config = dict(
    encoder_moe='expert_choice',
    decoder_padding_mode='reflect',
    max_grad_norm=1.0,
    warmup_steps=470,
)
Rows from block 3 of the encoder of a small image autoencoder, named by matrix and row number. Rows with one number within an expert belong to one neuron, the router's apart. Each number is 200 + 40 x the weight over its row's rms, rounded and kept within 0 to 999. All counts start at 0.
After each expert's rows are labels from the 100 images, of 14976, where the router gives the expert most weight on average: "top examples" is what is common among them. Only what is clearly more common there than usual is listed. The data: photos with spoken descriptions (Open Images, Localized Narratives).
# router: router (encoder.blocks.3.mlp.router.weight, 16x128, trained with AdamW), inputs 0-127
# gate: expert gate (encoder.blocks.3.mlp.gate, 16x128x128), inputs 0-127
# up: expert up (encoder.blocks.3.mlp.up, 16x128x128), inputs 0-127
# down: expert down (encoder.blocks.3.mlp.down, 16x128x128, transposed), outputs 0-127

# expert 7
router.7,144,148,191,201,225,225,179,179,194,153,220,113,154,178,92,212,185,182,250,229,219,154,189,177,143,223,235,190,155,199,145,105,207,214,147,225,175,182,176,169,201,231,215,192,248,112,203,214,168,202,264,139,104,235,182,193,203,252,153,152,187,175,178,215,99,160,233,202,167,197,208,193,233,149,229,253,232,190,231,251,284,170,204,141,152,256,163,181,198,171,180,230,223,138,159,243,180,181,248,185,173,232,100,182,189,259,202,153,243,228,229,182,233,252,200,159,231,213,124,204,185,233,175,249,170,160,171,206
gate.1,166,234,205,194,280,229,130,214,243,180,224,232,232,194,212,191,157,251,199,154,190,136,212,116,201,227,214,215,246,218,214,202,236,251,181,221,185,231,129,201,163,189,247,172,218,243,222,215,95,249,140,245,295,150,241,120,253,278,239,194,180,213,212,183,235,136,174,197,241,165,172,201,160,199,178,276,135,256,243,197,144,244,155,176,195,159,222,144,158,226,228,189,144,149,140,221,192,191,224,274,204,259,187,268,223,195,190,172,236,170,204,182,205,208,212,163,138,222,168,272,200,205,151,174,223,164,182,278
up.1,220,196,221,231,200,142,188,275,189,283,167,205,195,173,185,198,257,234,219,267,181,178,172,200,208,148,143,148,178,204,171,278,191,158,151,201,129,140,153,159,211,176,240,203,178,236,157,203,173,148,139,223,239,186,242,209,264,136,164,214,274,221,236,261,154,165,239,159,184,230,137,154,206,181,99,169,237,278,202,237,228,229,263,195,184,242,176,193,269,219,193,209,158,178,191,226,202,214,178,185,180,143,123,211,181,214,245,225,136,159,252,164,230,225,136,165,206,183,154,231,189,244,276,201,133,239,138,230
down.1,234,167,198,196,204,215,255,156,212,231,202,166,304,168,284,154,224,200,201,220,221,193,199,146,239,225,253,206,178,257,152,233,234,162,173,180,130,235,276,198,205,260,239,223,143,165,189,244,174,132,219,210,224,142,112,167,153,184,160,128,107,194,169,239,196,180,234,184,243,195,212,212,277,145,194,186,211,219,233,217,166,230,196,240,245,230,217,124,196,232,173,233,157,193,155,233,219,227,150,172,210,217,205,253,249,205,246,114,187,236,164,174,211,187,191,201,195,172,228,234,200,140,298,215,307,171,229,146
top examples: text has "text"

# expert 8
router.8,198,201,230,218,154,186,239,168,145,188,222,212,89,200,149,197,108,245,254,281,159,195,224,196,134,201,217,214,204,136,228,178,226,196,192,220,200,187,168,211,233,149,219,172,180,193,165,159,163,208,162,209,135,146,159,201,235,221,227,143,145,244,221,170,141,129,215,291,203,182,246,190,179,252,220,252,231,175,162,202,243,246,112,166,203,209,138,212,200,207,160,210,180,142,175,185,170,202,151,160,125,196,110,242,214,185,207,200,304,213,162,209,214,230,182,217,167,141,102,228,194,240,200,193,254,227,125,210
gate.1,229,196,146,182,197,207,238,159,174,264,237,195,211,195,232,157,232,274,229,229,230,151,169,186,165,199,173,128,142,182,172,150,188,139,214,188,180,206,164,256,150,191,235,199,233,212,198,224,252,177,209,147,186,303,233,257,243,237,181,203,190,268,239,206,210,201,160,196,224,267,267,209,246,203,166,216,198,247,169,189,189,208,238,236,216,166,221,195,267,157,239,186,159,153,96,219,132,192,194,175,223,108,240,191,263,243,242,225,207,296,213,269,128,193,160,192,148,276,136,251,245,238,201,208,257,245,189,205
up.1,211,153,154,224,251,280,220,218,198,243,158,226,167,202,227,220,247,223,158,157,165,128,234,219,245,246,145,133,217,167,202,208,209,218,238,297,129,283,181,206,219,203,161,205,212,289,165,196,138,239,220,247,196,239,211,238,133,152,226,161,187,196,201,169,237,166,194,85,139,208,169,172,146,207,249,178,162,204,97,183,196,159,215,201,257,219,153,197,171,251,151,242,226,157,182,228,190,173,206,208,121,180,162,213,260,153,221,160,241,206,223,188,229,180,166,227,219,223,180,222,190,184,144,283,204,248,157,153
down.1,182,177,219,248,200,163,165,254,215,140,180,230,216,214,146,192,132,167,191,190,173,221,246,212,195,184,205,196,243,179,228,197,88,307,222,191,243,135,215,111,210,152,137,167,167,274,255,169,112,217,215,227,222,162,192,258,207,213,216,159,218,253,183,188,203,189,231,201,227,148,176,210,168,188,136,206,146,219,169,211,206,147,247,228,271,211,221,190,209,264,191,228,262,165,242,201,215,279,209,231,123,302,114,218,202,170,169,212,270,172,118,165,239,246,225,199,206,221,174,193,229,180,223,241,175,211,179,245
top examples: text has "dark"; text has "playing"; text has "guitar"

# expert 12
router.12,158,118,166,141,257,238,131,217,232,205,169,149,185,190,138,191,213,195,186,217,239,154,226,208,182,199,189,166,165,246,193,168,171,233,198,185,187,195,219,153,168,266,216,226,273,205,207,231,179,214,222,152,185,274,238,175,169,223,141,159,172,172,127,179,177,228,230,183,192,210,209,211,202,164,187,208,188,220,194,216,268,109,228,218,201,211,215,171,257,173,155,272,239,126,144,252,161,153,210,174,174,272,145,191,251,318,259,137,287,222,294,168,194,214,250,232,227,247,196,173,192,241,184,220,134,130,207,183
gate.4,122,279,217,120,188,191,264,172,199,173,194,227,217,132,193,182,131,126,277,188,133,213,200,179,172,247,150,140,135,194,213,233,122,167,152,224,235,181,165,167,199,151,127,214,165,262,256,215,149,230,200,175,233,138,166,208,185,90,281,178,170,184,179,140,230,186,221,139,174,184,155,224,168,220,206,240,208,161,192,214,205,188,190,293,229,241,227,179,216,195,245,152,195,201,189,227,158,198,209,249,209,186,193,135,192,210,237,180,168,235,196,199,208,166,244,250,121,204,165,221,194,238,150,252,206,243,182,125
up.4,176,122,212,153,163,198,218,225,243,117,159,130,246,198,246,238,180,220,230,167,163,229,181,246,173,179,215,157,163,213,185,155,230,255,268,186,219,195,114,205,227,200,185,220,181,200,182,213,224,164,227,275,212,217,169,172,243,233,173,103,265,227,224,198,181,157,198,250,190,222,234,257,187,239,202,244,193,249,215,209,199,213,217,115,239,281,209,195,188,221,243,141,121,196,187,204,108,201,193,115,216,166,236,150,238,279,169,161,163,162,206,226,122,233,151,239,214,150,188,301,194,212,186,176,191,184,122,187
down.4,208,285,174,209,216,177,186,214,158,262,205,273,155,228,206,144,237,196,122,195,171,149,227,165,192,277,211,235,270,146,190,257,243,219,188,195,213,222,174,145,193,187,237,172,191,187,254,156,199,184,194,129,217,183,217,226,238,214,166,254,174,222,224,151,253,196,184,182,186,133,121,155,192,174,216,152,224,158,189,235,248,105,220,255,201,133,175,223,249,150,166,203,202,225,219,179,211,232,215,323,185,170,195,247,205,101,212,263,215,215,225,227,248,208,285,159,200,200,228,96,233,190,254,205,163,233,207,216
top examples: text has "white"; text has "text"

# expert 9
router.9,225,233,189,228,247,209,189,189,202,297,187,184,248,231,221,151,228,175,208,131,275,222,181,151,287,195,118,125,211,237,180,242,183,260,240,219,197,174,228,192,181,245,187,281,245,167,261,252,214,196,184,216,232,213,204,147,218,129,159,209,268,219,170,169,210,242,212,189,213,192,95,208,206,178,210,211,189,160,195,119,205,146,225,202,225,152,191,218,168,118,186,165,199,167,143,175,196,185,189,254,207,288,222,178,195,120,182,190,235,219,225,184,200,173,225,167,237,155,217,252,174,92,229,233,247,217,279,143
gate.4,277,216,203,223,193,152,185,226,211,217,179,193,236,105,215,111,181,138,253,235,238,173,174,192,150,211,146,235,193,175,160,152,277,221,153,280,261,205,199,208,172,239,203,222,201,139,293,242,193,288,224,169,180,242,178,200,211,208,192,217,173,200,191,193,216,210,182,234,158,206,148,128,175,231,168,207,195,117,217,163,220,203,182,220,181,174,211,212,153,166,184,136,232,250,276,125,228,238,179,219,314,262,261,188,156,207,234,269,86,174,194,164,185,161,245,181,196,226,223,184,232,218,191,244,215,189,206,209
up.4,217,193,213,179,231,187,163,156,152,235,247,168,217,206,115,142,245,167,253,300,213,198,242,225,200,212,254,203,152,199,179,205,203,137,170,204,143,218,198,137,218,180,243,196,220,181,230,210,123,265,219,86,244,262,193,180,202,203,162,190,140,193,153,186,228,143,220,251,164,195,167,152,229,198,210,212,218,174,203,222,170,157,195,244,137,198,142,207,164,134,145,180,207,145,201,251,185,150,230,202,230,227,177,201,148,194,215,184,196,216,194,212,198,229,172,221,180,338,289,150,149,318,185,221,217,171,162,225
down.4,154,213,211,175,218,112,228,178,253,156,149,174,173,195,249,157,191,202,181,165,244,155,159,135,208,161,167,228,172,242,187,194,211,208,165,202,276,190,190,138,227,205,179,241,275,238,162,245,213,171,195,174,117,211,181,163,248,212,195,146,259,183,152,166,169,151,152,253,225,195,134,218,278,288,188,220,189,199,207,199,206,238,248,124,148,230,164,226,231,232,247,114,211,240,204,122,121,152,281,175,205,192,179,245,217,197,209,245,250,205,226,205,142,177,264,230,137,153,205,198,198,173,214,237,185,273,262,205
top examples: text has "white"

# expert 4
router.4,236,253,159,217,264,214,120,220,195,226,163,244,269,211,237,184,244,218,240,138,212,235,164,242,237,176,243,229,240,255,209,230,201,230,265,184,204,163,194,243,148,192,184,247,224,199,203,283,261,185,175,246,262,231,199,162,234,157,103,255,203,227,126,214,257,218,243,200,217,182,167,213,226,247,184,170,156,263,249,172,143,105,246,237,222,187,248,195,207,184,190,190,151,245,176,236,204,93,216,258,219,280,238,200,176,176,157,132,187,213,273,230,192,158,134,147,231,207,227,210,217,199,225,181,207,158,222,177
gate.4,230,122,190,214,201,228,159,254,198,238,211,230,211,149,262,175,210,155,114,245,252,81,178,212,187,247,135,158,193,224,169,167,226,205,205,205,156,265,209,268,264,210,214,245,232,245,142,192,288,209,199,185,205,218,202,207,197,199,193,146,202,133,205,196,214,177,227,135,215,240,264,198,198,136,225,105,194,226,193,225,192,181,210,126,165,265,190,138,166,300,172,287,199,217,175,179,165,134,131,218,221,164,215,182,219,257,211,177,198,201,211,212,175,138,163,180,216,235,176,232,251,192,170,287,183,217,222,190
up.4,126,207,225,216,185,162,216,206,183,174,214,124,200,208,140,303,229,171,211,215,189,272,153,186,230,236,276,278,199,176,194,245,227,236,182,231,269,185,209,142,158,205,161,198,118,155,230,181,157,163,150,218,192,119,198,196,218,199,173,281,157,190,218,229,192,232,190,223,196,136,154,151,224,168,233,181,177,280,334,230,200,229,160,226,140,196,186,162,161,144,172,168,169,208,281,136,287,251,204,197,192,182,197,196,187,156,234,244,210,192,161,232,244,199,237,245,164,198,245,207,195,156,230,219,161,210,182,250
down.4,214,296,230,203,223,161,240,196,142,206,145,240,149,221,258,207,228,228,202,169,212,251,190,186,192,218,260,227,214,216,198,246,217,195,254,203,211,173,252,168,142,199,236,204,264,182,185,217,78,229,194,229,162,200,163,164,121,137,256,144,227,265,220,235,213,217,204,179,223,165,127,171,202,214,175,190,242,149,224,240,180,223,186,240,198,203,188,255,160,165,235,133,273,164,148,216,121,205,224,209,191,270,164,188,176,106,191,247,149,214,251,173,243,155,295,203,199,196,288,222,151,180,241,193,227,214,137,202
top examples: text has "white"

# expert 0
router.0,215,252,226,239,151,191,234,193,166,125,280,270,276,161,203,128,148,230,153,146,239,178,214,204,126,183,123,292,170,174,167,124,173,138,197,216,179,270,215,232,177,143,202,175,211,239,194,161,202,248,175,211,226,177,186,176,219,252,224,146,176,225,248,223,247,245,179,221,196,192,228,186,114,283,199,210,184,142,144,199,179,222,153,143,231,161,237,209,216,211,117,175,206,233,218,153,140,240,146,175,234,202,223,207,262,189,203,222,161,261,169,240,124,187,210,233,171,209,208,174,222,230,202,281,206,241,214,221
gate.4,284,189,214,247,242,181,210,212,174,186,226,165,273,170,253,174,234,190,237,92,261,264,235,214,233,166,121,212,214,221,223,279,201,154,214,172,147,262,172,202,180,157,173,254,249,218,245,181,267,192,136,270,227,174,266,230,238,218,200,280,171,227,198,196,180,250,185,147,207,222,226,209,165,173,145,203,176,212,225,201,131,214,182,135,153,155,235,200,175,168,195,156,151,261,184,201,171,199,163,223,257,253,194,200,320,202,273,227,229,210,167,201,209,215,281,224,147,200,262,202,192,216,210,192,246,214,186,156
up.4,173,195,167,185,193,199,182,229,127,142,226,223,258,113,184,167,201,222,221,78,250,225,190,195,157,205,138,221,136,211,148,173,158,144,175,209,148,281,193,196,184,133,204,172,174,215,185,221,245,235,140,245,264,239,231,226,224,239,217,220,199,196,201,217,179,232,222,135,198,200,270,186,133,195,187,178,205,192,191,217,196,199,209,142,192,187,313,150,164,170,193,190,212,294,222,217,159,200,142,147,244,178,210,204,279,163,235,218,128,253,221,218,164,240,245,217,183,274,263,167,264,243,159,250,209,197,155,225
down.4,188,201,176,129,176,247,232,214,229,148,132,197,151,241,123,255,135,180,162,228,80,186,232,203,148,201,252,162,250,193,182,190,223,190,176,179,212,113,201,207,245,239,192,182,178,147,149,226,179,208,232,223,225,233,190,125,218,224,229,222,239,164,182,212,207,162,186,196,220,198,232,199,278,163,250,189,189,232,238,203,229,193,189,276,188,226,167,221,217,211,136,333,260,133,208,197,200,246,271,217,217,203,192,251,114,235,181,213,206,142,240,183,209,193,115,122,172,221,158,195,257,199,175,207,149,163,191,246
top examples: text has "dark"

# expert 2
router.2,225,235,254,200,133,203,220,162,221,86,249,225,205,115,207,178,118,224,210,150,205,221,148,237,120,193,237,268,176,128,250,170,208,171,156,199,214,190,165,215,138,171,194,216,168,169,157,186,190,211,218,171,213,154,92,198,237,266,228,198,174,175,240,164,236,189,211,245,197,186,212,192,225,254,192,259,197,138,239,213,157,250,120,157,220,151,236,190,186,271,225,169,224,194,259,157,223,224,180,201,264,271,264,191,215,247,195,194,187,207,176,241,194,199,90,184,201,153,143,188,115,207,199,227,169,213,216,182
gate.3,196,191,177,151,218,243,156,225,215,253,194,189,104,251,158,186,221,162,248,175,201,211,229,99,216,293,265,201,205,251,217,177,144,260,191,218,139,168,202,223,209,149,211,180,248,205,181,163,152,187,228,257,199,203,233,211,195,143,131,152,235,158,161,114,206,170,285,173,164,171,220,217,190,275,226,219,271,219,225,189,205,166,177,176,181,216,137,143,184,166,158,265,173,125,117,262,186,152,157,185,252,163,216,139,171,200,178,185,235,171,299,197,194,231,208,181,187,155,209,227,182,163,227,152,172,190,216,159
up.3,167,194,200,211,194,259,249,291,211,60,193,157,263,195,204,282,196,238,88,209,220,129,190,234,146,211,176,212,250,215,236,251,176,218,215,177,199,254,202,226,201,228,219,216,190,162,106,212,242,164,230,185,221,179,213,196,218,232,179,182,205,116,247,236,84,184,233,154,205,180,241,215,221,157,192,165,209,213,177,279,232,213,190,109,217,302,230,192,180,311,198,184,157,190,212,182,179,226,206,176,191,200,231,135,146,176,142,167,188,174,186,183,182,182,184,191,227,196,170,176,237,199,193,239,185,175,217,221
down.3,181,202,261,202,268,156,144,180,179,217,230,211,148,222,283,155,154,166,254,219,166,249,181,238,211,208,192,167,184,212,155,218,191,153,195,244,172,242,212,196,198,192,207,167,253,197,226,206,195,270,194,252,151,211,170,208,196,198,150,198,219,221,156,212,288,196,142,130,254,196,189,170,220,199,200,234,178,212,219,175,145,211,185,208,212,93,164,244,200,141,185,269,277,251,200,184,271,102,200,241,120,231,288,217,250,218,190,170,228,169,219,182,166,205,252,127,101,252,282,221,194,233,176,185,211,205,259,167
top examples: text has "dark"; text has "playing"

# expert 14
router.14,135,172,262,211,136,173,255,194,177,197,208,145,137,187,95,221,113,176,203,233,167,132,246,139,159,215,222,242,176,143,159,194,221,203,162,201,187,159,161,182,170,231,176,176,186,158,221,153,202,194,239,179,123,165,195,217,232,242,247,153,142,151,241,243,132,115,162,182,205,198,226,174,204,166,196,230,212,143,181,223,286,255,101,187,199,225,172,179,232,208,161,236,255,159,226,182,128,235,197,147,191,156,163,229,229,258,226,224,252,261,179,250,164,271,208,228,177,204,154,207,204,204,234,219,184,217,142,244
gate.3,212,248,198,266,155,168,258,234,192,136,153,187,248,237,277,238,275,262,202,114,243,260,212,215,268,150,186,195,261,162,209,187,212,228,242,179,182,251,265,177,211,208,148,225,184,246,211,137,234,153,186,211,241,142,221,230,190,185,216,204,228,192,226,221,136,188,163,161,221,174,175,257,201,253,233,180,125,194,128,161,159,236,219,202,227,140,209,213,206,222,217,152,179,211,226,230,281,240,197,219,217,154,279,179,183,220,212,232,147,196,160,229,212,197,259,219,177,133,265,176,254,214,314,187,266,180,251,211
up.3,188,257,196,125,171,198,219,229,230,167,236,192,206,202,222,129,166,222,208,137,206,155,232,138,111,214,150,256,191,169,232,129,180,131,188,127,232,160,197,224,168,274,308,234,224,136,179,222,252,193,253,102,176,261,196,142,170,239,241,163,207,193,218,194,167,158,208,210,199,176,157,153,199,294,223,233,219,105,207,209,184,251,258,221,161,222,195,222,179,185,245,192,260,207,179,153,167,192,173,213,226,200,180,172,118,234,222,211,197,290,201,215,144,155,202,203,153,205,166,184,161,181,162,222,181,242,157,184
down.3,153,294,168,217,204,196,188,200,179,203,261,221,208,153,287,138,159,180,223,206,205,179,215,136,176,205,158,269,187,199,203,157,220,201,170,174,231,162,250,191,165,232,276,248,260,173,214,209,182,240,211,107,166,224,194,148,156,214,217,166,187,176,215,168,134,199,281,241,257,116,214,150,189,268,239,225,159,172,234,240,219,233,250,235,208,287,179,235,181,205,243,225,262,220,200,184,158,207,198,196,229,221,148,168,121,264,173,271,233,194,234,184,171,97,149,195,203,201,201,202,148,193,196,210,223,245,97,198
top examples: text has "playing"; text has "dark"

# expert 10
router.10,146,254,182,194,227,216,178,218,196,214,234,116,213,205,237,175,231,238,251,172,190,180,269,256,132,232,140,152,191,189,175,172,191,212,188,203,153,153,203,255,253,206,234,207,210,218,201,199,250,248,202,252,109,194,215,211,166,117,204,134,271,130,182,93,200,142,210,205,181,215,271,223,222,247,216,153,210,197,153,303,174,177,226,257,149,282,197,203,201,177,158,257,139,134,162,239,120,188,243,171,253,213,176,184,198,206,209,177,231,204,229,200,164,178,224,190,223,204,249,193,169,163,244,213,113,162,165,161
gate.4,155,186,176,189,154,210,211,157,236,218,277,193,278,156,234,223,204,124,204,158,268,167,179,111,161,228,220,118,176,157,147,223,214,198,155,193,257,187,152,222,210,149,190,256,243,155,236,152,200,199,245,156,274,198,178,145,186,182,210,204,217,148,185,194,192,102,219,170,153,211,194,179,167,212,186,174,163,172,192,235,269,244,191,203,185,222,228,200,220,195,205,215,210,199,247,209,135,228,199,164,307,207,249,197,162,180,221,249,195,140,123,245,152,240,278,281,247,254,181,226,214,152,165,294,223,224,197,166
up.4,140,200,191,162,226,208,217,166,96,233,183,171,260,181,184,253,264,256,261,183,143,216,138,204,189,209,225,195,244,177,164,242,175,169,189,194,191,151,163,190,236,170,263,215,184,188,163,212,211,145,186,227,209,172,187,219,229,253,225,185,182,273,224,184,237,146,235,243,228,212,264,204,240,159,128,316,240,231,161,213,193,216,186,193,220,196,173,232,191,285,257,237,210,166,155,241,214,239,217,145,233,206,225,184,283,254,238,234,316,199,169,169,183,212,163,260,186,154,142,196,243,249,142,237,247,194,135,250
down.4,166,204,196,251,210,204,132,184,273,263,229,165,211,240,196,149,268,187,226,168,216,206,195,164,138,175,202,174,156,208,241,93,215,216,149,207,226,184,167,143,301,231,174,169,213,171,174,140,206,234,208,243,217,143,210,232,182,149,235,205,270,196,217,111,188,199,222,222,168,213,187,218,266,209,225,226,214,175,194,221,162,216,212,227,195,258,201,144,245,278,290,232,213,71,184,241,183,237,203,176,116,218,233,205,164,224,239,208,185,190,181,199,231,164,259,268,140,174,202,245,193,153,196,163,187,184,108,157
top examples: text has "text"

# expert 13
router.13,144,180,290,218,100,173,237,193,185,212,224,185,175,216,109,236,84,184,144,215,208,152,202,199,145,187,194,190,223,120,146,145,254,220,166,216,229,246,171,187,258,232,154,174,256,203,151,132,137,239,190,155,147,150,204,225,214,223,256,186,182,164,241,205,156,159,172,212,200,199,217,208,216,195,162,264,196,166,177,205,285,263,88,165,177,206,166,189,199,197,243,214,259,160,255,171,199,231,168,187,177,142,115,226,244,248,219,232,239,225,170,232,184,213,186,271,180,189,180,233,187,186,198,226,161,242,190,212
gate.4,280,292,216,196,190,174,227,197,166,190,185,204,194,162,221,188,191,161,212,132,186,168,181,157,169,170,89,189,240,204,186,228,243,186,197,205,207,164,149,193,218,192,219,158,251,160,246,201,258,213,159,158,166,196,162,222,216,155,203,190,213,201,260,284,296,179,150,216,203,200,121,205,143,236,194,252,185,176,218,160,230,228,223,167,204,115,217,255,217,156,182,198,216,237,242,145,181,258,161,252,336,228,243,231,246,162,217,265,155,212,177,195,216,106,220,212,194,130,188,237,261,148,212,219,193,204,255,236
up.4,120,101,232,215,161,183,190,164,269,186,195,222,235,239,190,185,148,209,246,248,208,250,220,290,260,196,264,204,177,184,190,192,156,150,244,201,173,231,233,182,201,101,160,227,182,236,183,168,182,192,226,241,258,140,220,214,223,211,216,202,213,275,199,103,165,175,218,174,202,190,256,193,222,236,225,143,231,227,160,242,184,256,148,218,259,276,143,165,152,267,151,228,190,190,192,232,204,193,212,147,91,136,113,182,142,271,196,169,203,195,183,221,156,247,205,184,202,246,217,179,187,173,166,232,225,199,168,219
down.4,200,153,174,257,241,192,181,177,254,183,220,166,213,220,194,122,214,203,236,255,207,273,243,236,224,138,207,183,176,161,179,160,166,190,213,255,206,205,187,216,149,161,175,209,198,185,256,172,146,233,171,211,236,179,160,216,202,235,184,171,166,279,134,82,173,173,269,183,177,182,231,243,239,234,181,126,128,200,144,197,179,174,214,190,219,295,184,127,219,272,271,165,197,243,218,141,274,222,205,218,111,280,206,171,139,263,269,169,213,172,185,228,200,178,180,182,202,200,182,212,245,205,164,209,234,285,181,227
top examples: text has "dark"; text has "playing"; text has "lights"